{"model": "image embedding model", "dataset": "photos of plants, animals and fungi (iNaturalist)", "train_examples": 155796, "image_size": 64, "crop_scale_min": 1, "horizontal_flip": true, "translate": 0.12, "rotation_deg": 10, "targets": ["family"], "num_classes": 181, "embedding_dim": 64, "arch": "vit", "norm": "layernorm", "norm_position": "pre", "hidden_act": "gelu", "mlp_ratio": 4, "head_dim": 32, "fused_qkv": true, "bias": "all", "qk_norm": true, "layer_scale_init": 0.1, "parallel_block": false, "inner_norm": false, "patch_size": [8, 8], "conv_stem": false, "layers": 14, "width": 160, "positions": "learned", "pooling": "class_token", "am_softmax_margin": 0.3, "am_softmax_scale": 30, "init": "torch_default", "residual_init": "none", "optimizer": "muon", "muon_scale": "match_rms_adamw", "learning_rate": 0.0022, "momentum": 0.9, "nesterov": true, "orthogonalizer": "polar_express", "adamw_lr_other_params": 0.00081, "max_grad_norm": 0.5, "max_steps": 5900, "batch_size": 256, "epochs": 9.7, "lr_schedule": "cosine", "final_lr_fraction": 0, "warmup_steps": 290, "weight_decay": 0.5, "adamw_weight_decay_other_params": 0.05}
Rows from block 3 of a small image embedding model, named by matrix and row number. Rows with one number belong to one neuron. Each number is 128 + 24 x the weight over its row's rms, rounded and kept within 0 to 255. All counts start at 0.
After each neuron's rows are labels from the 100 images, of 14848, where the neuron reaches its highest value: "strongest on" is what is common among them; "patch colour" is the nearest of a few named colours to the mean colour under the peak. Only what is clearly more common there than usual is listed. The data: photos of plants, animals and fungi (iNaturalist). In brackets: how many of the 100.
# fc1: MLP up (model.blocks.3.mlp.fc1.weight, 640x160), inputs 0-159
# fc2: MLP down (model.blocks.3.mlp.fc2.weight, 160x640, transposed), outputs 0-159

fc1.234 [128 147 132 164  98 106  96 101 136 116 116 105 166 142 139 107 103 145 119 157 150 132 133 104 106 114 142 178 117  65 131 149 105 107 151 146  81 159 130  90  93  86 128 123  92 155 168 155 148 120  95 140 161 122 101  81 111 107 109 160 138 117 136 167 100 133 152 110  96 118 111 143 108  96 115 162 131 144 150 135 112 149 102  92 140 103 143 141 105 145  97 148 118 111 124 163 117 128 138 110 145 123 132 156 161 161 118 103 112 126 212 159 147 151 131 148 106 130 112 135 147  84 131 158  74 134 176 121 129 140 128 120 115  74 114  96 129 151 146 130 121 148 160 132 147 149 139  94 136 127 106 155 137 150 135 123 142 145 146 117]
fc2.234 [115 138 122 142 149 127 118 136  96 162 162 154 108 121 137 104 138 117 167 123  76  96 113 144 128 153 147 130 147 165  88 100 151 126 148 145 170 145  90 176 177 111 131 126 133  94  86 109  98 114 145 140  94 192 111  87 159 150 117 131 105 163 124 107 158 114 136 149 133 121 149  72 134 152 153 120  94 107 117 143 140 113 160 160 111 103 175 100 151 134 151 141 119 124 131  91 129 140 122 161 111 119 108  99 155 102 159 114 133 117  83 104 110 127 143 115 118 120 159 131 104 125 134 132 154 115 116 102 128 123 122 133 177 131 141 165 120 121  95 152  98 123 135 125  96 160  92 192 156 155 120 127 115 105 116 110  90 135 147 106]
strongest on: phylum Tracheophyta (29); kingdom Plantae (29)
patch colour: cyan (37)

fc1.322 [109 139 152 170  97 146 205 119 112 122 115 139 137  57 176 122  93 129 118 122 131 133 147 132 159 129 130 115 110 131 105 146 153 132 140 141 136 107 148 150 112 130 151 104 190 126 136 125  89 160  86 104 184 138 105 125  94 139 154 143 139 148 106 137  89 124 132 134  96 134 115 125 125 167 113 163 130 154  92 123 155 127 132 104 126 119 113 171 127 113  98 129  93 140 108  92 155 128 145 164 126 126 156 120 148 100 116 121 106  89 134 158 117 117 166  72 136 165 166 134 135 159 125 127  72 134 166 142 116 147  87 131 119 117 117 127 127 128 119 174 124 101 142 121 149 110 112 133 120 142  81 147 138 109 137 118 138  90  86 129]
fc2.322 [136 112  94  84 116  99 127 153 141 111 104 115 120 181 145 136 125 124 128 154 109  92 133 105  81 167 117 122 152 157 115 120 120 145 123 169 100 139 109 141 132 125 139 172 100 130 110 149 167 111 156 116  74 121 154 112 124 125 137 137 131 111 144  94 136 126 121 147 158 140 151 148 112  74  91 141  96 102 180  70 138 114 163 142 129 138  98 119 135 158 128 134 127 115 115 122 131 104 107 111 125 129 105 151 114 168 184 132 152 127 139  80 142 134  96 154 116 129  81 122 113 132 107 151 150  97  92 128 151 134 146 126 147  95 113 121 168 157 142  71 141 177 109 158  98  99 146 128 121 155 152 109 160 160 138 142 116 162 128 161]
strongest on: class Aves (88); order Passeriformes (63)
patch colour: cyan (30)

fc1.174 [118 101 165 160 118 158 127 145  93 129 113 121 130 101 122  71 133 148 100 126 149 150  82 118 186 138 169  99 113 139 115 137 171 161 128 135 131  66 156 125 142 103 133 112 150 120 149  81 111 131 197 135 145 148 122 160 143 124 124 136 135 155 134 141 179 160 125 139 110 105 107  96 137 122  98 168 139  99 100 109 105 135 149 141 110 127 116 143 119 131 124 168 100 133 153 166 158 137  97 121 116 114 122 146 139 115 114  70  97 141 122  80 126 120 169 131 131 124 156 122 144 160 121 113 126 164 114 121 139 144 122 125 125 148 187 154  77  99 130 113 114 135 106 119  94 107 126 121 117 133 143  92 109 117 147  65 118 131 147 125]
fc2.174 [142 165  92 142 168 130 123 130 145 127 159 121 130 144 120 176 147 124 147  93  99 125 143 128  74 135  94 160 160 131 139 111  77 106 122 133 149 167  97 148 123 115 123 136 122 127 129 182 142 115  95 108 119 124 123 131  96 160 136 119 118  94 151 111  67  96 129 113 123 149 133 160 143 153 121 129 108 112 164 137 151  99  91  79 131 128 144 141 104  86 129 122 120 119  58 129  92 118 147 111 159 159 132 108 162 108 108 162 171 152 123 173 148 169 109 119 163 138 121 129 138 136 121 161 143 113 145 144 150 102 123 111 115  88  85  82 134 179 137 140 136 122 161  97 147 129 129 135 139 136 109 175 133 113 101 160 128 136 123 139]
strongest on: phylum Arthropoda (60); class Insecta (59)
patch colour: grey (76)

fc1.627 [142 134 110 107  96 108 186 145 134 125 108 102 133 150 144 117 138 121  95 143 137 171 152 115 143 114 127 131  96 111 155 145 127  96 112 115 103 113 129 119 124  95 119 142 130  87 151 133 109 146  97 100 178 114 175 156 132 101 132 116 133 136 169 125 126 147 111 132 115 157 157 166 128 111 123 114 181 152 106 135 146 108 114  89 112 131 106 131 144 103 121 117 118 128 139 156 149 151  85 133 176 102 127 123 119 127 131  92 144 200 112 126 103  79  97 115  62 149 129 160 147 150 142 153  97 133 169 113 150  90 104 161 106 102 125 145 167 147 142 127 171  90 147 106 131 125 117 167 139 116  76 112 113 118 132 123 176 143 134 137]
fc2.627 [ 69 129 144 130  98 140  88  97 126 133 160 154  96 125 136 159 127  68 102  99 127 103 106 133 127  89 151  60 139 147 107 142 165 154 130 125 107 148 154 103 176 160 131 107 117 140  94 129 145 135 175 125 169  96 156 128 140 123 122 131 107 138  86 107 140 123 138 114 131  94 130 129 120 139 116 124 154 136 143 128 125 132 140 129 139 110 136 139  96 170 163 134 106 150  96 111  85 119 148 107 105 157 130 126 100 118 135 148 107 118 104 161 127 157 112 144 197 158 118 136 108 126 170 104 179 155 129 141 138 153 130 126 123 162 157 158 147 120 137 164 171 107 116 113 145 140 133 123 109  85 114 109 133 124  98 114 103 184 117 157]
strongest on: phylum Arthropoda (82); class Insecta (81); order Hymenoptera (25)
patch colour: pink (47); purple (26)

fc1.143 [130 131 101 157 119  84 128 144  77 100 101 147 138 131 101 121 108 153 155 163 163 151  69 149 117 152 139 143 108 132 118 132 153 144 135 135 121 159 147 149 134 106 126 113 106 100 101  66  83 125 144 150 132  87 146 109  84 144 107 105  92 189 122 115 126  96 146 131 117 128 143 141 102 138 170 145  96 142 155 119  73 106 147 141  93 111 136 159 118 130 151 154 141  90 161 153 162 145 115 115 146  96 139 158 136 155  97 110 123 110 139 128 177 116 121 162 171 142 105 136 104  82 138  82  96 119 140 119 125 139 139 149 124 142 153 127 129 140 131 158 106 110 119 138 108 156 123 147 165 144  82 146 152  86 120 106 150 142 125 131]
fc2.143 [107  82 155 128 119 126  84 141 168 175 117 103 135 116 134 135 105 148 112 119  96  75 155 133 144 148 102 104 138 106 110 122 120 159 124 135 103 109 137 143 144 167 145 141 138 186 120 148 174 106 102 107 144 163 108 151 109 157 172 173 111 132  87 147 151 118 122 147 135  95 114 133 142 132  97 104 163 137 120 114 170 121 113  93 127 101 106 112 117 147 122 104  99 136 132  52  76  93 129 136 125 146 133 123 120 151 160 158 124 147  98  98 117 131 102 108 121 121 152 124 154 156 148 156 134 115  73 129 118 106 149 110 133 146 105 142 154 143 134 105 149 151 120 109 126  85 174 124 116 148 163 127 123 169 123 157 100  89 131 120]
strongest on: class Aves (90); order Passeriformes (53)
patch colour: cyan (47); white (34)

fc1.93 [ 81 137  93 148 151  44 124 163 151 101 134 105 145  99 152 108 118 152 119 150 128 150 159 157 100 124 149 114 121 113 141 154 148 120 119 158  97 116 162 176 159 124 142 112 110 140 168 112 130 137 152 113 147 113 111  81 101 106 135 130 145  90 130 140 139  95 113 113  92 108 124  96 130 162 147 120 139 120 163 131 180 174 142 109  89 138 121 125 101 131 140 109 103 142 120 141  76  87 112 137 159 105 145  98 124 136 133 105 146 149 117 132 128 115 140 106 148 167  88 109  97 109  94 180 119 153 135 127 128 162 160 131 118  99 110 165 136 127 123  99 123 137 135 118 155 152 131 123  88  92 133 139 158 160 178 113 115 121 151 150]
fc2.93 [157 124 158  96 151 160 145  98 116 136 148 157 110 188 105 156 124 116 160 122 124  86 128  87 153 123 112 143 123 143 103 131 107 153 153 124 168 134 112  94 145 128 107  97 139  96  91 150 162 120 109 126 110 172 127 149 145 141 104 161 108 140 106 105  92 160 126 144 114 115 154 126 148 113 121 111 137 138  56 134 102 115 135 178 159 121 169 124 146 137 123  94 127 121 139 110 144 146 170  97  70 115 147 119 153 111 136 131 114 124 138 143 127 122 119 144 123  81 191 158 129 128 163  98 100  98 105 110 143 101 135 111 153 164 139 127 103 102 144 138 153 100  96 137 109 105 123 119 145 167 123  99 116  87  87  98 136 131 131  94]
strongest on: phylum Arthropoda (66); class Insecta (62); kingdom Plantae (25); phylum Tracheophyta (25)
patch colour: green (82)

fc1.185 [172 123 105 103 131 145 174 120 132 173  80 160 149 112 182  98  82 124 136 140 108 123 129 128 107 115 122 127 136 139 138 125 110 149 131 127 136 168 135 137 113 168 112 138 136 112 147 177 160 107 140 119 118 113 129 106  95 151 140  85 115 119 132  74 109 121 112 157  73 161 131 155  92 132 141 114 106  93 119 116 128 135 122 141  77 113 130 124 120  86 121 142 130 143 148 161 127  81 104 153 109 139 122 128 144 144 104 124 119 153  98 161 112 154  88  88 155 176  97 157 135 106 106  81 114 128 188 148 127 121 131 157 149 124 170 130 118 140 156 154 147 133 102 127 145 165 131 108 116 162 106 154 126 167  90 128 116 104 107 152]
fc2.185 [113 105 150 183 131 122 132 117 126 114 160 132 114 129 112 142 166 131  90  97 146 149 106 132 147 147 140 115 130 129  92 136 146 114 141 154 146 109 111  73 176 123 122 143  96 166 144  71 140 127 111 144 162 110 100 123 104  64  98 120 133 148 129 132 142 100 136 118 163 113 153 125 170 186 143 148 154 146 103 133 112 142 156 120 157 128 128 109 168 157 156 156  83 170 119 125 109 149 161 121 160 108 125 115 105 108 150 126 150 107 144 108 142  96 177 166 126 122 171 128 139 124 167 113 128 155  62 115 117 140 107  98  95 118 107 123 106 127 107 136 125 143 156 151 136  96 140 115 126  94 118 114 131  91 177 140 153 147 124 120]
strongest on: class Insecta (64); phylum Arthropoda (64)
patch colour: pink (34)

fc1.271 [115 160 115 179 136  87 125  92 122 142  82 132  93  96 140 122 168 119  84 125 108 113 155  93 142 141 134 157 140 136  94 125 142 122 110 116 148 126 110 166 101  96 155 113 131 178 122 129 153 105 111 160 166 141 164 134 109 108 144 130 144 117 117  98 153 144 133 148 133  55 113 117 145 141 189 121 146 147 119 132 165 115 121 107 142 149 115 153 133 112 162 118 111 161 116 143 113 115  95 185 159  90  90 114 117 125 155 142 113 140 103 128  81 122 193 137 101 167 149 122 142 107 122 104 141 139 130 100 136 124 116  93  98 145 112 124 116 139 145 135 142 134 113 156 132 139 109 177  88 110 150 111 117 128 117 107 130  80 153 105]
fc2.271 [132 117 140 122 132 151 131 177 124 126 189 117 161 160 121 128  93 144 132 139 135 159  74 148  90 104 132 125  91 112 162 118  99 160 147 125 135 118 121 122 157 136 127 169 142  99 129 140 109 127 158  94 114 146 100  85 146 152 133 135 122 114 126 145 119 124 103 111 113 184 134 156 156 116  82 152 131 117 137 143 115 145 131 150 110 105 131  98 104 113 124 141 125 103 118  97 133 141 180  31 147 143 179 150 169 124 101 123 134 139 124 108 187 148  84 105 172  79 110 140 118 154 129 148 119 118 121 130 100 123 133 153 150 121 127 132 127 106 115 138 126 133 130  86  94 116 138 106 179 159 108 152 116 143 145 131 112 146 109 140]
strongest on: phylum Tracheophyta (27); kingdom Plantae (27)
patch colour: brown (54)

fc1.492 [ 84 121 122 155 142 115 141 107 137 124  97 110 153 119 137 155 141 124 142 188  98 121 143 144 141 138 185 172 126 122 152 129 159 121  96 138 140  88 157 103 136  79 161  67 126 111 176 117  97  86 103  99 148 119 141 158 126 125 141 118 107 120 142 159 144 144  85 124 143 118 155  88 191 115 125 135 131 131  86 127 121 156 124 124 109 127 126 125 121 132 119 155 119 136 124 157  77  75 115 124 130 127 143 136 164 107 140 145 132 141  96 104 149 130 134 122 151 119 168 136 116 113 122 141 100 132 107 112 103 120 181 152 119 160 125 164 140 133  99 112 151 107 132 105 160 129 182 119 102 145 164  67 145 153 114 130 100 136  94 129]
fc2.492 [158 127 142  97 121 158 150 152 126 113 119 113 103 150 156 112 109 128 120  71 152 147 109 106 144 106  87 127 110 169  97 136 137 118 182 131 134 145 125 135  81 139 107 155 124 148 101 171 169 179 142 165 138 139  93 105 154 111  83 160 127 152 111 107 107 114 170 154 134 128 139 140  81 123 110 137 128 128 135 106 147  89 134 112 138 109 155 124 167 127 109  87 120  95 133  88 139 170 133 119 110 143 124 103  82  93 130 120 156 130 186 132 120 141 134 123 104 145  97 158 136 159 169 128 118 104 177 141 170 115 150  97 105 107 147 110 116 121 150 140 115 141  70 140 128 117 114 153 148 100 126 167 130  97 107 115 127 120 133 109]
strongest on: class Aves (91); order Passeriformes (60)
patch colour: cyan (30)

fc1.86 [112 171 124 132  91 148 102 123 129 113 174 146 136 130 127  94 119 121 126  87 107  69 176 118 131 133  59  95 114 155  88 127 116 119 117 176 179 144 133 176 146 138 150 118 124 141 112 117 115 123 114 153 144 133 130 171 106  75 181 131 140 147 130  81 101 144 157 153 153 104 137 130 116 135  93 109 104 123 101 167 135 139 171 115 131 135 101 107 112 161 126 125 126 149 104 103 115 132 106  62 146 137 113 157 176 119 165 137 118 145 138 137 118 138 149  99 152 112 138 135 145 135 127 106 174 130  86 126 118 119 108 136 167 115 148 124 140 130 148 158 126 144 151 132 126 107 134 167 147 141 149 143  90 139  98 117 113 118  97 101]
fc2.86 [130 123  88 153 104  89 137 121 143 157 122 113 121 100 126 162 137 129 122 124 162 160 135 107 117  99 163 173 139 120 166 143 114 125 147  87 119 114 121 133  95 131 130 123 133 119 142 170 124 110 150  80  91  98 133 101 146 185 126 106 137  96 111 138 162  89 112  93 114 168 115 151  98  80 186 124 178 118 106  61 143 145 119 160 140 146 131 136 135 113 133 111 120 118 119 178 128 140 175 181 144 133 154 110 124 120  94 104 127 154 142  73 151 158 163 141 152 125 109 141 116 128 104 149 103 146 143 155 140 123 104 138 119  83  99 155  96 133 112 129 122 109 116 120 139 122 133 114  91 143 134 120 136 153 157 132 169 141 137 147]
strongest on: phylum Arthropoda (61); class Insecta (59)
patch colour: brown (58)

fc1.636 [128 127 136 173 141 131 156 131 149 150 149 160 121 106 120 123 128 103 110 136 107 130 148 101 130 123 196 144 123 113  93 154 128 134 122 137 112  54 121 127 120 153 145  87 175 137  96  95  80 140  75 101 161 148 119 110 129 116 168 154 129 116  84 140 115 142 114 148 125 145 124 103 138 163 160 149 136 130  78 140 143 144 141 124  83 113 111 152 118 150 163  93 113 156 153 139 158 147  79 143 143 146 122 123 122  92 156 136 114 159 132 137 115 103 158  45 126 143 142 140 148 127 179 119 130 123 146 138 113 111 128 160 139 113 108 117 144 148 120 153 116 138 133 110 104 153 120  91 130 124 114 175 125 161 117  89 122  91 128 104]
fc2.636 [ 83 119 136  83 110 128 138 123 129 110 126 101 140 173 156 159 106 151 138 160 167 132 137 139 118 153  96 110 127 149 172 106 126 111 131 144 111 182 136 160 149 117 136 136 120 113 176 164 175 139 161 131  95 138 127 146 125 139 111 130 138 122 158 118  87  93 148 144 126 117 161 127 116  96  83 122 130 134 168 102 102 105 107 125 151 161 153  92 141  97 125 159 126 115 115  94 107  88 168 114 116 111 144 137  96 152 106 144 137 123 102 102 141 147 104 167 124 123  92  82  99 104  88 141 102 109 111  91 119 137 150 103 112 137 119 160 141  97 155  83 136 132  77 172 148 125 133 174 134 137 148 107 150 132 149 137 107 171 133 138]
strongest on: class Aves (85); order Passeriformes (56)
patch colour: grey (79)

fc1.213 [104  98 102 155 157 122 155 110 147 122 157 148 133 150 153  91 152 124  98  71 118 114 134 100 140 122 160 111 147 134 133 121 134 125 128 129 127 118 133 156 114 129 101 120 119 145 161 158 133  93 162 173 181 105 103 140 159 173 110 126 131  94  97 127 132 151  76  92  98 110 198  92  81 121 136 136 122 113 110 157 125 148 126 129 129 113 129 125 117 107 105 101 124 170 112 134 149 160 150 136  78 130 166 127 101 172  70 121 126 117  87 135 140 152  80 131 168 117 158 138 150 146 148  76 134 111 114 164 141 134 151 117  84 137 133 120 148 142 117 134 118 147 111 119 122 116 102 136 142 138  98 162  89 151 149 124 148 139 120 155]
fc2.213 [117 187 147 114 134 135 115 106  94 154 109 130 137 112 105 145 132 122 164 183 124 100  99 162 110 122  85 151 149 105 126 151  98  97 140  90 118 139 112  82 148 123 154 113 131 127 110 130 122 145 120  74  88 132 182 163 100 124 128 146 144 119 175 102  93 127 159 172 171 102  85 147 150 120 110  97 120 143 146 127 122 172 116 128 134 119 151 149  94 131 152 145 112 101 115 115 130 101 163 118 158 125 113 132 144 122 138 147 115 168 143 122 169 127 163 122 142 187 116 154  88  85 127 143 119 171 115 114 128 123 109 153 152 125 142 147 141 123 133 149 134 113 107 125 179 116 145 105 128 125 139 140  91 103  75 122 104 114 161 129]
strongest on: phylum Arthropoda (78); class Insecta (70)
patch colour: brown (74)

fc1.452 [134 130 171 186 149 149 105 137 147 148 106 125  95 152 119  95 129  79 147 141 127 133 119 130 100 112 128 174 138 118  94 123 132 122 111 103 110 128  88 108 145 137 128 115 145  98 154 167  92 105 134  98  67 137  82 168 145 114 121  97 110 140 150 166 131  95 119 126 153  88 132 133 150 127 149 114 164 114 110 118  99  90 161 140 150 115 165 152 129  52 102 107 140 153 124 118 142 129 128 145 111 112 129 149 167 120 144 122 147  87 135 134 137 136 118  97 161 122 116 131 154  93 154 132 119 113 132 139 138 161 111 125 146 120 144 173  87 128 179 131 166 124 154 118 139 122 121 107  75 152 128 139 119 129 125 115  93 145 152 191]
fc2.452 [166 102 115  88 125 115 111 145 109 119 100 137 135  86 140 164 128 111 129 137 145 110 150 127 141 157 125 140 111 154 121  91 150  86 163 100 168 173 148 148 126  98 141 115 101 162  81 136 135 148 126 159 179 119 140  88 127 113 109 155 118 147 126 126 162 127 145 126 112 155 107 133 131 140 107 125  92 136 101 125 130 152  76 135  85 141 124 108 129 186 146 158 160 103 148  92  97  99 128 129  96 142 133 120 122 129 115 158 119 128 156 141  82  76 161 145 120 143 114 164  92 141 114 125 140 121 149 124 108 111 111 126 141 120 109 121 200 105  69 101 109 141 124 157 143 158 143 143 129 132 119 140 118 116 187 123 170  99 123 108]
strongest on: class Aves (84)
patch colour: grey (77)

fc1.355 [159 118 112 122  75 102 119 128  89 111 133 155 150 161  88 158  89  99 138 145 142 172 123 142 139 119 162 110 111 150 138 157 167 125 157 155 121 117 143 146 141 117 109 165 119 123 131  79  98 125 123 150 111 165 105 109 124 119 167  95  80 156 128 137 137 125 139 135 128 133 127 115 140 165 114 125 114 136 107 154 138 145 115 176 131  94 117 191  99 110 133 148 153 122 119  95 112 128 124 107 134  85 126 145 149 111 139 155 165 118 195 116 117 112 116 129 112 118 165 147  98 157 132 101 106 161 145 103 112 156 160 148 100 134 124 114 116 152 120 120 109 111 181 110 155 136  81  75 129 123 108 135 161 142 137  90 158 127  99  85]
fc2.355 [ 98 118 142 116 125 119 128 122 173 159  96  88 132 112 155 115 115 166 137 152 115 115 129 143 111  97  70 107 139  84 126 112 130 148 130 144 126 153 101 146 135 141 144  94 127 124 121 165 130 133 110 136 128 113 142 162  95 178 116 150 152 169 124 100 145 126 116 130 101  97 149 124 148  83 107 146 157 116 125  96 130 170 165 119 147 131 153  86 160 144 120 119  79 121 155 137 118 130 128 162  77 166 145  77 114 131 149 125  81 145 102 113 153 107 155 136 127 110 133 130 178 106 167 148 118  88  88 131 167 125  62 130 139 136  97 123 151 127 147 116 146 129  96 130 125 130 141 190 130 129 128 125 123 135  79 133 111 125 147 164]
strongest on: class Aves (88)
patch colour: cyan (72)

fc1.553 [128 138 110 127 126 129 166 119 147 105 113 144 105 115 161  90 105 123 143 149 123  96  73 190 130 150 158 143 120 110 127 139 123 117 118 133  95 124 105 122 110 109 173 106 161  98  83 139 133 101 147 131 102 142  91 118 146 141 123 144 147 157 154  74 119 142 100 137 128 122 121 156 112 137  92 108 118 165 191 167 146 126 145 103 101 117 154  97 105 131 168 152 126 128 112 128 136 172 153 161 120 142 138 105 162 163 140  99 120 111  66  93 121 133 171 158 118 106 151 110 129 160 164 104 132 148 117 140 137 108 143 130 126 139 140 106 121 125 109 142 165 147 152 144  90 159  78 110 110 155 169 133 129 166 113  98 107 117 106 101]
fc2.553 [138  89 152  81 110  90 129 115  92 164 150 120 130 126 133 133 171 155 116 143 142 143 142 113 141 160 131 133 124 121 145 110 155 148 176 112 116 114  93 154 111  89  96 113 140 105 163 113 114 126 141 116 175 100 136 132  93 142 129 146 112 115  93 175 121 146 150 113 131 166 107  81  85 134 154 112 162 115 112  73 107 117 138 141 157 112 131 152 139 139  79 103 148  91 171 147 159 139 124 128 147  97 146 120 117 161 130 148 125 153 143 147 140 127 128 138 146 148 113 107 114 109 140 113 111  86 156 101 144 115 161 130  85 160 116 117 120 130 170 113  78  96 137  83 132 149 133 108 130 153  98 107 169 116 156 131 126 166 149  77]
strongest on: phylum Arthropoda (68); class Insecta (67)
patch colour: yellow (47)

fc1.249 [109 131 132 138 139 131 131  87 121 109 114 137 144 107 129 148  96 145 160  96 112 122 133 137  97  98  94 165 119  79 100 125 133 150 141 164 130 156 127 146 147 139 128 126 126 105 123 113  95 151 114 156 101  89 139 112 110 166 131 116 105 139 150 108 139 102 128  80 108 175 125 152 108 135 134 113 141 135 160  56 102 125  99 176 161 110 137 117  99 124 129  97 129 120 116 128 171 177 124 117 169  98 135 121 143 151 133 132 140 114 186 111 173 123  69 156 162 115 129 117  98 156 131 122 152 143 161 110 144 168 135 122 153  87 105 124 129 112  96 136 106 144 142 155  95 141 164  92  86 160 108 134 145 125 167 141 171 120 116 127]
fc2.249 [136 114 114 113  97 134  91 181 141 154 149 135  99 140 140 101 138 120 122 145 136 131 145 103 147 163 142 106 125 172 126 151 137 117 158 100 120 130 127 124 133 126 107 130 131 159 106 123 170 118 134  98 145 166  98 141 136 116 117 142 163 135  73 136 126 173 149 159 112  90 138 110 170 136 118 137  96 112  86 181 153 138 178  91  97 119 142 149 171 158 146 111 131 113 155 118  93  77 146 123  90 153 145 130 123 136 118 106  89 146  79 148 104  99 156 122  99 133 133 131 151  92 131 127  96 132  98 124 138  92 136 148 116 143 138 111 138 137 140  96 145 121 105  93 138  97  97 166 188  96 151 113 122 159  92 110  92 119 155 128]
strongest on: phylum Tracheophyta (26); kingdom Plantae (26)
patch colour: cyan (27)

fc1.318 [151  99 125  95 125 119 132 167 112 107 150 143 155 149 103 108 149 149  99 122 142 132 160 127 171 131 166  89 146 147 131 106 165  89 149 131 121  90 136 122 148 140 120 144 129 130  98 137 154 124  99 131  96  89 120 125 119 120 159 145 150 106 133 111 111 126 126 156 126 148 102  83 148 168 107 141 131 153 152 116 151 147 140 157 142 135  91 133 108 118 109 135 128 122 111  79 141 142  74 151 100 166 137 128 123 113 168 129 151 142 165 122 103 110 138  80 164 141 125 125 138 127 120 162 103 180 136  91 131 171 130 112 132 116 126 113 120 109 109  97 141  78 146  70 143 129 159 126 122  93 125  75 148 111 154 102 163 144 113 204]
fc2.318 [120 133 165 142  99 144 116 105 164 138 145 113 113 102 130 154  85 123 161 105 104 123 107 154  80  95 150 129 107 109 128 163  90 163 105 181 133 156 137 132  83 162 109 119 163 131 140 111 105 137 145 135 168 130 150 128 118 105 159  82 135 103 123 138 152 113 118 150 129 118 113 139 113  64 157 132 155  84  86 121 115 122 139 109 123 138 171 129 138 114  94 115 165 127 128 159 124  74 160 121 126  95 119 138 128 140 126 108 113 107  99 175 131 139  99 172 112  99 144 132 137 162 160  93 150  79 119 138 111 126  96 132 126 140 115 130 144 150 166 168 121 146 115 145 134 142 139 122 145 163 139 162  98 177 114 152 115 131 137  82]
strongest on: class Insecta (64); phylum Arthropoda (64)
patch colour: brown (73)

fc1.579 [148 121  55 148 159 112 158 116 133 139 105  72 113 102 131 113 104 138 146 162  88 121 118 141 110 134 157 136 136 119 179 140  84 172  88 119 120 132 116 123 116 115 102  58 143 118 108 154 110 161 112 156  92 116 132  72 127 168 145 135 131 153 156 107 157  56 128 128 130 158 160 165 150 122 132 121 147 121 112 127 123 137 125  98  89 134 159 142  81  94 123 160  89 128  93 143 101 121 125 150 174 145 149 104 140 156 161 101 111 105 109 112 132 124 149 139 148 159 139 111  99 107 114 147 152 128 132 116 121 128 160 132 125 130 139 129 135 141  87 128 155 114 136 135 130 156 113 125 108 124 145 112 168 135 151 114 122 158  98 154]
fc2.579 [101 129 190 116  83 137 129 158 127 123 123 163 138 154 118 122 140 141  94 129 145 141 142 124 145 142 107 116 128 142  79 141 184  77 175 156 122 105 110 129 126 118 135 190 136 112 129 129 152 124 118  96 156 126  81 181 141  99 121 108 133 134  72 134 108 158 163 150 131 116 112  81  91 147 141 101 121 142 124 130 145 126 135 131 155 109 114  94 144 154 149  92 147 125 169 121 146 128 138 107  65 136 139 153 111 102 110 141 105 131 134 130 119 104 109 139 115 121 120 126 127 133 192 127  66 128 120 135 137 125 117 134 117 137 143 113 139 134 141 101 121 110 105 128 136  95 140 104 169 166 117 187 108 154  95 150 130 102 166 102]
strongest on: phylum Tracheophyta (28); kingdom Plantae (28)
patch colour: white (56); cyan (35)

fc1.146 [ 91 113 135 188 137 143 121 153 126 126 155 160 128 134 129 123 129 101 101 141 130  96 106 143  74 140 124 108 167 105 110 101 108 110 113 160  90 149 104 156 123 126 196 150 157 126 159 147 128  99 153 113  97 136  72 138 137 113 145 117 104 169 152 192 146  85 167 124  78  99  93 152 120 149 144 158  64 129 147 149 157 140 155 122 143 146 145 123 129 161 101 159 116 163 114 140 131  94 154 120  91 140 151 131 131 115 118 118 129 136 153 153 104 124 153 106 129 135 119 120 114  99  95 165 166 143 132 106 121 164 138 137 116 119 130 149 126 131 117 153  90 164 130 119 100 134  94  78 103 126 125 121 144 149 121 129 122 136 116 104]
fc2.146 [111 154 132  97  84 119 165 101 118 165 120 133  81 163  99 167 104 149 180 112  90 143 131 120 102 113 109 144 117 171 114 155 123 127 120 110 134 167 147  70 177 164 120 116 132 112 117 131  85 131 109 116 157 123 158 129 136 142 134 156 138 110  90 117 115 144 106 124 121 140 165  63 145 124 169 130 203 118 104 112 103 126 135 138 164 136 107 156 104 128 111 129 113  97 144 103 115 144 134 129 105 129 109 101 124 131 105 109 145  84  87 117 158 114 115 162 150  90 131 149 123 153 158 106 132 136 165 117  95 120  95 127 132 162 161 127 130 131 141 113 170 102 146 161 141 157 146 145 105 118 127 111 135 118 135  89 147 102 144 126]
strongest on: phylum Arthropoda (62)
patch colour: green (68)